Weights of a small segmentation model: encoder arch preact_resnet.
Rows from block 4 of the decoder, named by matrix and row number. Rows with one number belong to one channel. Each number is 200 + 20 x the weight over its row's rms, rounded and kept within 0 to 999. All counts start at 0.
# convs0: first 3x3 conv (decoder.decb.1.0.convs.0.weight, 96x96x3x3), inputs 18-26, a 3x3 kernel for each
# convs1: second 3x3 conv (decoder.decb.1.0.convs.1.weight, 96x96x3x3, transposed), outputs 18-26, a 3x3 kernel for each
convs0.43,191,199,203,204,200,139,212,154,165,204,193,179,170,140,161,196,189,211,195,213,208,185,215,202,174,184,191,224,204,199,187,183,170,196,180,156,193,176,204,179,172,192,204,200,219,190,193,184,187,204,190,205,204,218,199,188,214,217,204,199,207,211,217,207,190,208,190,191,228,205,222,220,220,216,188,233,261,248,133,178,200
convs0.44,226,177,102,258,224,174,212,237,257,151,188,192,196,208,221,185,195,204,197,195,196,208,196,208,206,204,206,205,196,208,199,186,189,195,189,208,202,197,191,208,213,194,212,218,213,183,201,196,201,199,215,189,180,185,189,215,194,202,207,192,182,207,169,226,214,223,187,189,179,192,189,191,220,249,246,216,222,204,165,193,200
convs0.45,142,260,235,268,276,151,242,213,138,192,220,200,207,201,192,208,183,189,189,186,192,198,198,191,194,182,190,164,193,175,186,216,188,200,203,192,217,208,201,214,192,215,190,198,241,192,169,192,205,203,205,226,211,205,191,199,213,196,202,213,208,197,190,203,197,200,180,191,196,209,220,218,203,171,215,206,188,206,209,199,202
convs0.46,163,198,230,167,172,206,214,213,184,231,224,216,221,205,190,219,210,193,173,197,161,178,201,150,182,195,161,241,231,183,261,238,217,190,190,187,179,172,201,202,164,215,194,170,189,236,253,261,164,204,210,183,213,219,190,191,194,197,183,188,195,190,184,203,196,190,206,184,180,195,168,185,215,211,226,224,224,215,233,210,204
convs0.47,199,247,211,225,274,204,224,279,205,204,179,197,200,193,197,190,181,197,195,205,203,212,204,207,208,197,202,193,192,212,208,217,189,216,202,194,227,236,243,229,224,233,251,227,211,219,193,197,203,206,206,213,187,209,190,189,166,197,200,189,219,204,188,195,181,184,177,180,191,186,175,195,222,257,276,205,253,276,191,231,250
convs0.48,182,167,146,185,186,172,172,186,191,172,200,220,179,205,214,178,193,210,173,179,187,202,179,186,186,183,186,165,143,182,179,164,192,177,193,199,197,224,220,213,252,234,189,213,207,183,210,185,196,208,200,208,191,202,161,170,161,189,182,170,193,193,177,195,205,232,179,196,200,195,205,195,183,189,170,175,185,177,167,172,161
convs0.49,166,164,238,158,145,195,182,153,180,189,203,182,195,227,182,188,214,191,195,195,202,202,197,206,188,203,198,227,218,189,220,215,189,193,204,218,178,241,207,161,221,228,171,172,187,194,185,179,195,183,177,190,174,192,211,205,177,224,202,192,227,206,194,179,184,192,176,188,205,185,204,190,217,191,206,217,179,180,220,178,160
convs0.50,209,185,168,143,177,188,183,185,221,186,181,173,207,202,180,201,192,184,202,200,201,205,211,203,211,201,218,239,195,234,190,170,172,174,151,165,217,184,169,187,179,152,196,193,194,172,168,179,175,177,199,163,170,186,219,223,231,230,213,222,213,214,229,187,184,183,202,206,209,179,188,183,215,218,237,205,197,202,208,174,170
convs0.51,145,187,190,163,202,186,182,199,154,180,182,184,215,208,213,186,179,180,184,192,193,213,210,184,195,214,187,218,218,186,200,178,181,189,173,155,210,194,192,187,161,178,212,182,173,173,173,203,187,192,213,164,175,208,192,190,181,186,198,187,192,199,180,194,171,180,210,183,203,194,190,196,231,195,205,244,219,224,242,216,208
convs0.52,166,157,177,155,151,170,164,155,151,191,206,180,166,191,186,165,180,192,200,205,210,198,198,209,200,196,205,158,206,204,170,197,237,168,193,234,184,186,178,217,210,194,218,188,167,208,207,200,179,190,199,145,169,158,195,185,174,206,190,191,194,194,194,221,207,220,192,194,195,192,194,209,207,208,200,196,192,213,184,188,203
convs0.53,177,182,170,241,233,206,230,209,192,187,185,185,188,196,201,175,167,176,182,189,209,160,176,204,163,193,189,175,160,163,173,161,149,185,172,147,165,154,175,192,184,206,190,202,189,216,182,196,176,170,168,161,146,158,236,237,234,231,217,222,226,224,250,204,194,198,197,193,193,198,197,198,168,152,151,176,188,185,172,194,178
convs0.54,188,191,179,196,204,187,160,172,161,189,198,221,199,206,215,195,193,206,177,182,172,179,173,188,181,186,196,200,211,218,223,230,227,249,216,218,208,204,210,199,200,196,216,227,202,207,207,207,210,199,208,201,177,183,199,198,210,181,183,202,196,207,213,176,187,182,194,204,176,183,192,198,152,173,152,192,201,201,214,216,208
convs0.55,217,197,229,173,165,172,199,198,195,208,202,186,205,206,198,205,175,167,213,217,240,213,218,226,212,233,238,215,199,164,194,200,179,178,199,211,217,222,237,194,199,210,208,195,206,171,156,176,192,155,193,191,164,189,204,190,185,191,200,189,196,183,192,205,199,200,193,202,198,200,174,177,157,183,197,181,194,210,179,180,202
convs0.56,187,186,224,179,172,165,211,171,193,198,208,213,176,189,203,194,204,211,158,161,189,179,184,206,157,189,199,197,201,187,211,218,206,214,221,212,199,178,180,175,160,165,201,178,189,154,159,168,195,178,172,168,177,167,220,213,199,202,205,203,200,207,189,202,224,224,206,210,220,199,215,210,209,192,183,191,195,186,201,214,208
convs0.57,256,228,195,245,211,185,229,148,152,198,195,181,223,209,201,199,194,182,181,195,211,181,192,229,188,216,215,174,209,206,170,197,218,173,189,195,200,201,166,177,175,170,146,163,159,164,196,162,162,221,152,146,190,158,208,218,234,215,220,224,207,222,209,195,202,209,210,208,204,207,206,217,230,202,188,215,206,156,221,202,167
convs0.58,126,235,251,162,270,229,192,156,97,204,196,219,218,197,209,218,196,198,198,197,223,182,200,209,185,185,205,206,223,226,213,203,226,211,194,196,237,212,140,245,246,197,228,213,190,200,200,194,204,215,198,217,233,214,198,185,184,189,181,199,202,195,190,211,201,181,204,188,194,191,182,187,214,182,196,201,187,178,216,205,184
convs0.59,204,196,160,178,158,157,169,209,192,184,205,187,149,160,162,177,207,196,222,212,207,218,218,207,216,206,209,201,203,188,188,225,201,202,201,191,179,155,178,204,188,201,175,169,176,209,203,192,195,179,179,190,173,173,202,158,171,190,178,182,184,176,179,177,191,186,172,195,190,199,191,205,160,186,177,156,195,181,201,207,240
convs0.60,215,244,251,203,237,275,145,135,155,199,203,212,204,195,205,200,200,200,212,206,204,190,190,192,205,200,211,183,196,198,178,190,183,185,191,199,183,162,180,213,222,225,194,207,199,219,200,192,198,204,185,205,200,193,193,208,186,208,207,215,192,190,190,189,207,193,177,193,198,195,206,220,239,254,224,188,195,184,190,175,142
convs0.61,266,226,130,179,145,163,137,182,255,220,203,212,196,193,182,181,175,175,202,210,203,209,205,197,191,207,208,202,179,177,224,193,192,224,214,207,231,205,188,217,214,185,197,192,179,201,227,243,197,193,215,194,196,212,218,221,225,196,210,205,213,214,206,202,199,215,213,207,215,190,201,208,167,201,191,177,210,194,204,223,233
convs0.62,115,133,232,226,241,254,273,209,158,194,207,203,194,203,208,184,170,182,207,216,193,212,211,191,206,222,180,197,200,204,201,190,184,208,215,207,166,201,188,176,209,194,187,195,207,227,219,215,225,234,233,192,209,203,184,203,199,166,198,193,168,176,168,188,208,222,207,210,208,205,206,227,233,211,160,186,186,198,187,192,198
convs0.63,214,196,164,153,199,204,122,150,188,210,205,212,197,190,197,185,190,185,208,206,193,182,189,192,196,194,197,214,216,217,207,205,184,219,198,181,201,209,182,198,212,165,192,215,176,233,217,215,232,213,219,192,183,185,206,210,195,207,208,200,205,218,198,216,214,216,192,202,197,199,203,210,207,219,212,196,222,236,152,172,225
convs0.64,222,209,223,227,219,185,209,168,122,197,221,197,195,217,191,176,201,186,185,191,219,199,206,200,206,208,229,176,172,189,196,170,212,146,160,215,180,214,244,184,222,248,172,214,234,224,221,184,202,223,164,207,207,179,183,195,222,205,202,202,183,189,211,212,225,198,217,212,209,214,216,207,216,188,213,219,194,186,270,224,182
convs0.65,192,211,161,232,211,167,166,183,183,226,230,191,184,203,176,215,234,214,189,195,194,194,198,181,195,210,191,184,188,204,189,197,204,211,234,242,215,217,202,205,208,218,188,185,185,201,215,240,189,178,199,188,182,180,209,207,215,213,193,202,180,202,207,205,203,194,215,210,216,225,197,198,208,235,241,187,179,218,187,128,173
convs0.66,270,219,207,218,142,155,190,193,208,194,193,211,204,207,210,183,193,193,193,180,206,202,194,218,217,204,235,188,208,234,213,217,232,192,196,180,195,185,204,196,175,183,207,211,227,179,206,201,203,226,225,209,202,221,219,201,212,225,202,229,214,191,205,218,218,212,215,216,200,197,207,190,222,228,223,192,204,208,174,152,153
convs0.67,181,202,190,197,185,169,219,178,199,218,202,207,200,168,191,208,184,198,201,188,197,205,203,196,203,191,182,207,200,191,202,196,205,167,171,172,181,209,200,212,194,234,206,186,198,247,242,242,229,232,221,212,207,221,234,215,217,227,215,216,228,224,221,225,235,235,217,200,214,206,201,216,179,170,161,220,201,187,191,200,169
convs0.68,217,145,186,243,160,227,226,211,231,201,235,186,198,210,184,182,204,191,196,203,181,194,203,178,212,203,184,242,211,233,204,169,224,238,175,219,208,197,199,240,206,200,206,187,196,180,212,230,170,205,212,185,200,206,213,214,226,207,210,229,210,227,232,203,217,212,197,205,208,196,220,224,192,193,249,184,175,234,186,205,235
convs0.69,231,218,222,201,193,197,198,168,167,174,183,170,221,224,216,191,198,188,196,193,218,199,193,212,188,204,216,214,223,190,236,210,170,248,234,186,185,175,174,200,183,197,208,167,171,159,162,146,173,148,177,177,172,180,206,209,211,214,201,214,211,194,227,169,179,196,174,184,194,195,204,203,193,223,219,178,213,209,179,214,199
convs0.70,150,184,238,172,212,202,149,209,180,197,234,213,203,228,217,197,226,219,196,225,224,203,227,235,202,224,212,205,237,252,170,207,238,211,221,280,179,197,204,179,193,203,179,194,200,182,185,183,214,202,196,181,192,177,220,228,198,204,208,202,211,204,190,184,200,198,193,197,209,204,219,220,178,167,221,165,137,203,183,171,247
convs0.71,122,188,268,145,207,216,222,244,133,226,222,198,217,220,195,204,210,202,224,187,181,220,197,182,217,201,190,211,194,184,210,217,180,207,184,203,199,175,186,193,190,185,188,158,164,186,176,249,169,177,241,156,186,243,202,200,205,199,202,201,206,202,184,197,204,203,199,204,219,207,206,217,174,180,219,181,184,201,168,194,206
convs0.72,176,166,150,201,214,160,197,188,167,228,212,226,216,206,201,196,184,193,200,165,198,203,181,201,189,177,197,204,223,212,161,168,160,209,203,186,203,195,203,211,171,191,185,173,190,181,191,174,181,204,198,160,172,177,227,222,214,240,202,227,245,213,226,206,195,209,197,195,198,224,227,227,209,214,215,203,180,186,228,222,195
convs0.73,212,243,243,181,228,237,170,207,209,203,207,216,198,208,212,195,208,187,210,218,225,213,218,231,210,237,237,188,172,176,205,186,191,200,196,201,206,209,186,201,213,208,187,189,185,146,146,160,166,172,199,196,199,228,213,214,191,210,206,204,193,203,201,188,181,188,170,187,184,186,207,194,196,197,154,198,195,182,202,184,189
convs0.74,188,205,216,210,213,221,213,176,151,227,188,187,206,195,174,205,178,180,201,202,213,200,193,207,202,205,217,172,196,218,166,169,190,174,164,180,198,171,201,214,176,192,239,206,225,190,198,203,201,208,215,199,196,194,214,208,215,223,215,214,202,195,204,181,200,188,183,189,212,175,188,185,186,174,128,177,186,164,151,181,180
convs0.75,261,218,216,223,195,206,212,183,230,185,183,197,186,183,185,189,192,185,209,230,192,214,209,202,217,232,205,158,190,187,169,191,161,181,189,171,204,186,179,198,202,202,199,204,204,231,203,237,223,190,231,189,164,179,219,207,208,205,196,186,191,185,179,187,183,178,195,191,193,205,202,191,220,184,210,248,209,199,248,234,230
convs0.76,153,197,206,202,181,186,239,207,213,223,208,187,230,213,187,205,181,174,197,213,198,201,187,212,192,178,200,187,191,228,213,190,223,209,203,232,217,216,222,207,177,180,240,203,198,201,196,221,202,198,211,181,166,190,216,222,218,197,210,212,198,193,205,211,211,200,207,212,209,206,222,223,188,205,183,184,214,211,197,221,227
convs0.77,145,235,200,167,294,281,221,238,193,196,197,208,217,233,248,219,211,212,226,220,223,225,219,213,220,198,207,188,197,203,206,209,201,174,167,163,188,210,202,196,230,240,175,205,188,202,203,189,193,200,183,207,215,184,232,238,214,225,206,218,225,222,223,184,193,200,192,184,191,208,203,222,185,212,221,173,220,197,178,232,207
convs0.78,214,217,188,198,215,207,157,196,168,205,210,204,198,218,206,217,226,214,225,212,226,216,216,214,211,199,210,223,200,176,236,186,158,210,167,169,210,220,200,201,237,206,214,220,216,210,176,174,195,172,148,188,182,168,189,207,186,199,193,200,212,197,202,181,197,229,190,200,208,193,200,217,203,216,226,210,211,215,198,211,235
convs0.79,215,188,217,204,161,190,211,181,226,226,236,227,206,201,208,179,203,214,185,200,199,169,190,194,172,197,211,167,177,202,205,184,193,187,164,191,177,189,154,200,213,173,206,228,178,196,206,194,200,179,163,189,179,166,235,227,208,226,231,194,233,230,208,186,200,198,204,208,212,211,199,206,210,215,181,201,228,213,207,216,235
convs0.80,217,211,144,224,232,171,190,187,173,215,196,211,216,187,219,208,193,191,206,193,180,201,180,188,217,196,199,196,218,216,182,192,193,174,205,205,226,201,183,249,219,193,247,218,212,201,192,210,200,202,203,194,184,185,175,185,197,181,189,182,191,204,203,191,188,205,182,188,225,196,196,230,175,209,199,180,214,191,178,207,196
convs0.81,190,195,192,239,262,209,214,234,187,195,203,224,195,195,218,223,208,218,188,170,192,192,174,184,188,174,189,184,221,225,194,208,208,227,236,215,155,143,133,164,143,137,191,203,171,154,175,155,179,184,169,174,177,146,223,236,223,228,225,223,242,219,218,191,187,202,209,190,204,206,205,197,208,193,183,187,204,192,193,203,204
convs0.82,237,189,155,223,231,201,195,205,183,201,205,181,217,193,202,226,212,207,185,198,203,191,197,195,197,191,206,209,164,165,200,169,179,223,214,193,236,201,212,235,198,196,202,193,177,186,177,172,177,175,165,186,181,174,218,198,199,201,204,201,195,201,203,221,217,199,200,186,195,190,187,182,256,230,215,171,183,203,169,133,138
convs0.83,241,236,186,175,228,216,213,241,216,213,188,207,215,203,201,207,178,197,192,184,203,202,192,195,186,177,190,222,205,183,171,169,192,164,154,174,216,227,228,197,212,209,202,214,198,179,214,198,178,196,200,169,207,192,194,188,209,185,201,208,182,193,215,219,218,223,223,220,240,229,222,243,171,167,150,220,191,186,237,226,208
convs0.84,178,215,206,206,235,225,208,239,219,192,195,193,207,200,215,198,203,194,238,228,235,223,216,220,218,224,232,190,201,199,151,194,196,179,208,216,200,207,248,202,180,233,183,188,207,205,206,189,219,200,208,205,202,180,208,224,246,201,200,248,216,217,255,223,194,202,208,204,211,180,193,197,192,207,234,194,223,237,217,220,192
convs1.43,221,199,219,171,148,159,232,195,189,204,189,209,221,165,200,215,215,202,218,207,198,217,211,202,172,200,187,187,205,210,182,164,165,216,211,200,185,216,238,217,203,217,216,207,206,196,184,169,165,172,185,185,170,166,235,186,200,200,198,201,227,209,197,207,209,173,206,221,195,175,174,193,216,199,187,211,221,199,192,200,200
convs1.44,190,176,165,195,189,171,203,208,206,175,159,163,215,217,214,196,200,201,196,205,206,213,214,222,184,193,208,204,210,200,168,154,167,185,155,156,169,170,193,179,176,194,215,222,222,191,195,188,211,218,205,186,179,195,212,199,190,180,179,177,200,202,197,204,186,183,181,186,171,190,203,186,173,174,205,184,182,204,194,202,206
convs1.45,162,200,208,175,226,221,177,196,171,219,198,172,212,207,205,208,169,180,175,189,180,184,222,202,189,209,187,191,197,199,167,184,204,220,220,185,203,205,203,189,192,219,175,188,209,193,196,183,196,205,191,183,205,179,191,193,218,191,197,233,181,197,199,203,200,197,178,211,188,199,210,192,241,250,202,238,232,222,240,258,223
convs1.46,179,190,177,206,218,215,198,189,210,212,194,209,174,148,168,198,171,185,198,209,216,218,227,216,221,216,232,140,175,169,177,203,199,188,199,186,209,206,215,227,209,233,236,215,207,178,199,190,159,182,175,148,181,184,194,199,192,198,200,204,184,202,197,194,174,171,191,168,173,216,211,212,205,211,195,183,205,193,171,208,201
convs1.47,159,172,229,170,185,210,180,184,196,214,215,221,217,189,199,217,202,205,185,215,206,184,212,216,177,201,215,194,196,190,188,171,192,185,173,180,183,205,204,201,212,206,189,214,214,171,192,206,165,202,217,180,205,224,193,186,169,199,187,179,211,200,185,246,223,177,247,239,180,261,233,179,154,164,166,158,163,173,141,152,164
convs1.48,226,217,203,217,217,224,204,201,220,199,185,213,190,191,206,175,194,205,197,210,207,205,222,222,200,217,206,212,216,212,200,200,202,212,195,217,216,214,207,164,161,163,210,199,192,211,187,214,212,195,220,177,186,200,207,212,198,192,211,201,188,202,196,173,155,158,176,178,150,199,191,189,218,206,221,213,217,207,226,230,222
convs1.49,210,184,203,232,186,177,234,205,194,183,158,202,185,138,173,186,174,188,225,231,243,190,207,249,184,185,216,196,205,193,208,208,203,207,210,200,171,171,198,202,191,188,185,196,199,217,206,236,199,181,222,233,186,203,177,174,197,179,177,184,199,203,189,184,185,179,190,194,168,201,222,182,181,184,214,198,173,203,205,166,184
convs1.50,248,223,226,237,207,232,213,200,238,211,183,209,207,218,224,201,184,206,228,195,208,206,194,201,212,188,199,216,208,217,220,215,204,205,221,231,183,222,223,190,206,207,211,217,223,222,205,227,233,226,238,236,236,242,194,195,194,176,181,194,182,200,186,191,194,195,190,176,167,191,176,170,193,185,171,194,198,181,189,205,180
convs1.51,199,211,239,216,191,231,234,197,205,169,179,178,158,159,155,183,174,177,192,231,200,191,221,195,164,198,189,206,230,208,210,226,213,206,229,196,191,207,204,217,198,210,218,213,210,178,218,209,196,208,213,197,208,210,193,191,194,172,175,179,176,173,165,219,215,192,218,204,184,222,224,185,224,200,204,227,215,214,201,201,208
convs1.52,228,239,224,245,247,229,228,232,215,192,186,216,190,200,204,189,199,203,210,221,184,206,224,175,218,219,178,200,193,185,200,179,176,191,201,177,185,206,217,184,203,192,213,213,195,210,192,189,210,209,207,191,207,196,206,203,195,222,207,200,213,199,189,186,190,200,184,194,185,181,204,196,192,193,195,183,186,198,207,207,215
convs1.53,208,213,198,213,223,207,244,219,210,201,217,194,190,208,196,193,197,190,195,190,205,197,192,205,184,207,215,211,220,232,256,247,244,254,248,232,221,219,198,232,227,217,224,215,202,218,236,221,177,215,206,192,198,207,173,199,187,193,190,183,201,193,181,234,199,219,226,193,213,224,200,214,215,238,233,202,234,222,192,206,206
convs1.54,222,215,192,215,193,181,242,226,204,196,209,189,180,189,192,198,196,213,213,202,182,212,198,182,210,205,187,157,169,165,195,201,186,186,212,186,220,227,207,223,222,212,212,208,187,195,206,204,213,197,203,212,207,200,181,177,189,198,188,192,198,174,171,192,189,196,188,193,210,188,192,185,228,197,207,209,203,202,225,231,213
convs1.55,200,226,222,194,206,222,194,186,225,233,211,208,251,238,252,241,237,241,186,170,159,170,164,155,169,169,168,215,216,215,213,204,203,218,230,226,169,182,191,191,187,191,221,213,209,199,212,233,213,208,224,179,174,205,196,205,200,189,201,209,205,207,216,211,214,193,203,208,204,188,198,181,185,187,210,192,190,216,215,220,220
convs1.56,231,230,220,229,223,218,163,159,166,211,213,198,202,219,195,221,235,210,232,225,220,197,199,184,229,223,233,187,190,192,197,221,210,203,211,220,226,224,231,213,218,211,251,247,251,221,231,218,188,213,199,200,206,201,204,186,192,196,193,202,193,188,205,173,197,209,182,200,211,170,170,178,186,188,182,194,193,206,179,175,177
convs1.57,204,176,201,173,169,167,167,166,169,179,203,209,184,211,215,183,233,236,187,199,179,186,194,186,173,208,184,201,217,228,178,215,231,178,215,219,241,232,226,251,227,208,249,212,217,201,217,199,211,225,221,213,220,233,186,179,201,198,195,201,207,183,201,200,208,203,201,205,216,195,202,205,185,224,226,204,213,222,202,196,222
convs1.58,163,171,195,219,204,189,207,198,181,201,186,171,222,225,175,202,193,169,160,164,203,190,186,195,207,183,185,174,191,164,155,210,176,182,209,165,215,169,143,224,194,183,205,183,190,195,199,206,206,189,181,211,195,174,197,193,203,196,198,210,168,198,205,212,204,216,190,208,225,225,225,227,229,219,188,201,193,205,212,208,212
convs1.59,228,201,167,236,205,197,187,181,184,205,203,212,175,202,214,200,202,204,173,166,185,177,183,221,174,179,190,232,219,205,175,202,204,165,184,171,214,219,223,216,211,214,194,204,221,203,197,192,244,221,210,187,197,178,180,200,206,210,232,207,202,211,206,168,175,176,194,194,191,180,167,165,160,186,178,183,199,193,208,226,231
convs1.60,211,222,239,156,163,182,145,161,178,211,206,195,168,164,165,199,187,191,217,200,187,184,189,193,220,226,231,226,218,220,243,233,232,177,189,191,195,203,183,199,199,196,190,196,195,179,193,204,176,185,190,201,206,216,202,194,187,214,188,184,212,178,172,208,222,210,204,192,193,175,175,170,221,217,214,198,193,198,184,179,183
convs1.61,205,234,218,249,252,219,210,186,176,190,202,230,211,196,210,239,210,185,202,197,207,198,191,200,200,186,186,200,220,225,228,251,237,243,228,205,206,200,199,179,172,173,207,189,186,222,206,198,202,196,185,176,164,183,192,183,191,203,185,190,185,173,183,206,201,191,204,213,207,189,207,191,224,187,202,238,211,212,210,197,204
convs1.62,210,224,220,231,236,187,225,204,175,198,200,208,205,197,209,170,170,168,202,181,179,214,205,191,206,189,186,193,218,218,214,218,202,244,226,204,202,198,192,186,190,214,195,191,203,207,195,180,188,186,180,174,152,165,211,213,215,209,213,222,175,179,200,190,195,198,204,205,200,197,179,173,251,206,192,233,194,175,225,216,187
convs1.63,249,199,180,197,232,234,200,218,219,185,204,209,206,197,219,199,169,182,220,212,217,214,200,208,209,191,185,218,233,222,138,170,186,188,199,206,187,201,190,207,196,209,209,191,185,214,200,188,219,224,211,178,185,187,180,177,168,210,203,194,188,196,199,165,172,189,205,191,195,209,206,219,210,162,170,243,216,173,220,221,185
convs1.64,175,176,201,190,212,238,223,219,194,228,205,212,211,194,202,222,195,212,165,157,182,170,190,210,189,210,215,223,230,233,203,229,242,205,242,251,175,188,182,168,167,173,154,161,180,188,193,203,176,197,187,178,180,177,199,197,188,223,211,223,218,207,198,197,205,187,192,207,195,197,221,183,198,213,176,216,206,181,202,207,192
convs1.65,202,165,188,205,208,197,206,199,171,219,229,212,191,210,219,188,195,216,222,224,200,199,185,183,230,222,214,222,209,201,177,186,184,187,207,220,176,205,194,162,214,186,152,191,187,203,194,229,234,220,206,188,193,183,197,196,208,214,196,196,213,209,195,178,178,203,175,155,165,205,190,195,202,179,200,219,188,196,237,198,196
convs1.66,196,179,180,163,175,215,181,193,200,174,185,200,205,221,214,197,183,203,201,213,227,185,180,209,167,167,187,190,191,182,209,203,205,194,180,180,193,187,212,203,186,199,191,187,195,181,208,188,186,195,210,198,204,209,171,184,174,179,197,182,217,236,196,199,207,170,232,240,199,221,236,201,135,167,193,178,174,198,200,202,193
convs1.67,193,168,207,226,198,205,230,196,206,223,234,258,200,207,211,223,232,229,195,234,223,192,232,253,204,221,236,223,214,218,205,214,219,185,192,216,200,200,188,225,204,185,225,210,196,160,164,177,157,158,189,170,170,186,194,182,187,203,181,181,194,184,161,211,214,196,213,216,191,241,215,201,199,198,190,178,196,189,199,195,190
convs1.68,195,195,196,178,188,222,178,177,238,198,222,190,199,237,188,201,221,187,218,201,206,206,220,210,209,218,197,213,204,200,223,204,190,231,224,201,219,168,179,202,164,194,216,169,193,175,211,211,176,223,223,178,203,213,193,189,183,193,178,193,194,172,201,179,211,193,197,214,196,200,204,205,162,193,224,168,179,211,179,165,192
convs1.69,190,213,186,204,196,169,197,201,165,221,213,230,195,218,200,217,213,245,231,208,188,204,189,189,209,213,201,180,178,181,192,202,190,204,202,199,235,214,222,221,219,203,241,241,234,269,258,252,221,221,228,214,201,207,192,191,214,201,205,188,209,202,214,188,199,217,168,196,216,181,171,207,194,176,185,188,181,175,160,171,201
convs1.70,243,182,196,235,188,202,233,187,197,169,163,179,172,159,185,206,183,209,202,190,186,201,183,190,193,198,193,178,177,177,167,183,185,167,174,190,225,239,217,209,225,198,226,237,209,227,223,214,248,229,228,242,233,233,201,188,196,213,200,214,213,217,217,193,202,210,190,211,210,178,203,206,216,181,213,203,183,194,187,168,178
convs1.71,167,203,202,184,205,199,148,165,192,204,192,196,188,192,187,182,208,193,190,211,194,206,207,182,201,198,190,206,208,196,223,215,185,240,204,180,214,206,207,203,200,209,201,206,210,198,184,179,206,182,182,195,177,199,212,200,204,203,190,203,191,169,182,203,193,207,208,197,216,188,197,199,248,213,180,258,213,189,238,211,201
convs1.72,231,242,224,224,231,216,238,226,199,175,188,189,181,175,195,182,188,217,191,212,201,202,224,204,199,209,208,217,205,182,193,180,156,195,196,183,203,181,225,169,160,188,222,182,209,177,221,207,200,237,219,179,205,193,190,172,178,197,189,188,189,178,190,210,197,177,226,204,191,223,210,179,182,211,201,202,203,189,207,201,187
convs1.73,191,194,239,176,175,188,196,184,181,214,185,182,207,178,170,196,189,173,185,201,216,193,190,201,186,190,192,161,172,186,168,174,169,173,175,171,195,206,226,192,224,259,176,228,257,230,237,228,219,219,197,208,200,173,243,249,249,224,238,245,228,238,219,206,208,214,188,194,223,188,194,211,233,198,177,216,203,192,226,217,207
convs1.74,170,198,222,187,183,158,235,218,186,207,192,201,195,185,183,204,201,206,191,173,170,208,187,187,207,193,192,189,192,191,212,206,199,218,225,216,207,209,231,193,204,234,207,206,223,208,213,164,206,211,150,211,218,152,209,195,209,193,182,177,199,201,192,204,187,212,188,174,195,196,164,195,251,249,219,235,243,223,215,244,222
convs1.75,214,191,180,191,173,179,173,196,213,231,230,228,221,235,199,241,249,228,203,203,172,187,172,142,215,223,172,198,201,200,188,198,190,205,224,231,212,217,198,214,208,187,220,201,183,177,162,169,190,172,192,172,174,187,182,201,215,201,219,226,177,205,205,210,218,234,209,210,228,204,215,230,186,185,212,221,203,204,212,211,204
convs1.76,179,238,200,190,250,215,183,211,190,199,230,189,193,233,200,169,200,185,221,201,190,214,189,180,217,179,182,197,160,174,188,160,172,182,151,165,184,177,188,178,179,175,189,180,177,185,171,188,196,190,198,216,186,206,211,191,199,203,177,186,220,169,203,172,167,208,201,193,222,219,202,224,197,183,172,196,184,179,198,159,176
convs1.77,193,230,217,224,244,189,241,254,196,205,181,204,198,171,184,181,185,188,157,204,241,181,184,223,193,197,238,194,196,172,229,228,197,208,177,177,173,171,185,175,209,204,144,163,173,205,185,186,191,159,161,229,196,196,191,188,185,192,194,181,191,197,182,213,218,233,222,221,216,238,205,220,222,185,188,185,181,198,179,191,176
convs1.78,202,217,217,211,222,191,228,220,202,188,205,211,187,199,209,210,214,216,170,200,169,175,203,181,145,159,170,171,191,156,148,179,169,166,182,189,180,201,210,202,227,217,224,231,227,230,217,211,212,201,205,203,179,198,203,202,220,177,206,198,194,202,220,177,155,130,180,174,138,185,186,156,193,185,197,193,182,199,187,185,200
convs1.79,210,176,207,192,182,204,191,192,202,219,208,199,180,168,151,203,199,172,203,211,230,211,214,225,215,218,229,191,177,206,195,175,208,196,201,201,205,203,216,207,196,192,215,217,202,209,193,191,188,178,170,167,162,179,214,220,215,213,228,231,198,201,212,199,218,209,212,215,212,232,236,231,204,210,196,213,231,215,209,221,219
convs1.80,208,190,197,193,198,193,193,252,215,218,193,201,212,197,205,200,188,192,185,180,202,200,194,207,197,180,204,192,177,206,189,186,203,197,177,195,150,159,192,171,181,205,196,181,192,214,205,175,223,205,162,214,218,175,171,172,204,161,184,209,163,192,219,191,195,195,177,188,200,180,202,211,197,219,204,190,210,212,177,202,202
convs1.81,179,202,199,184,221,197,207,214,173,216,220,194,205,209,204,193,200,205,187,181,186,193,179,190,209,194,206,158,168,163,171,165,151,204,188,167,207,229,243,199,223,240,204,221,236,197,207,187,196,192,172,192,188,177,222,192,222,205,201,214,200,176,186,229,203,221,198,190,201,211,194,194,210,218,211,200,212,221,209,211,212
convs1.82,211,190,181,191,200,172,191,194,186,204,216,237,186,203,242,210,200,212,191,196,201,191,187,200,168,173,176,183,188,178,189,186,185,177,153,160,214,250,230,171,202,200,177,189,193,215,183,175,201,212,174,199,199,185,227,183,187,213,193,183,201,190,203,202,194,179,200,177,163,201,186,170,237,192,184,272,223,191,256,234,214
convs1.83,191,202,229,210,223,204,230,225,224,171,214,217,193,206,226,199,214,235,215,228,209,191,206,214,192,199,203,212,205,228,202,219,218,191,196,201,170,197,206,180,208,203,195,191,218,179,174,183,175,173,171,186,197,177,188,191,186,198,212,193,219,218,220,205,206,178,208,200,169,186,172,167,218,208,190,206,199,184,177,197,193
convs1.84,204,217,201,209,204,209,198,210,226,205,205,212,224,214,249,224,225,238,188,203,220,172,187,199,168,181,204,232,226,215,237,206,193,226,204,189,205,197,191,181,191,180,197,191,193,186,200,189,172,191,199,198,212,215,190,203,196,194,201,180,190,189,176,202,187,176,210,214,185,215,221,203,191,189,194,179,186,199,176,184,191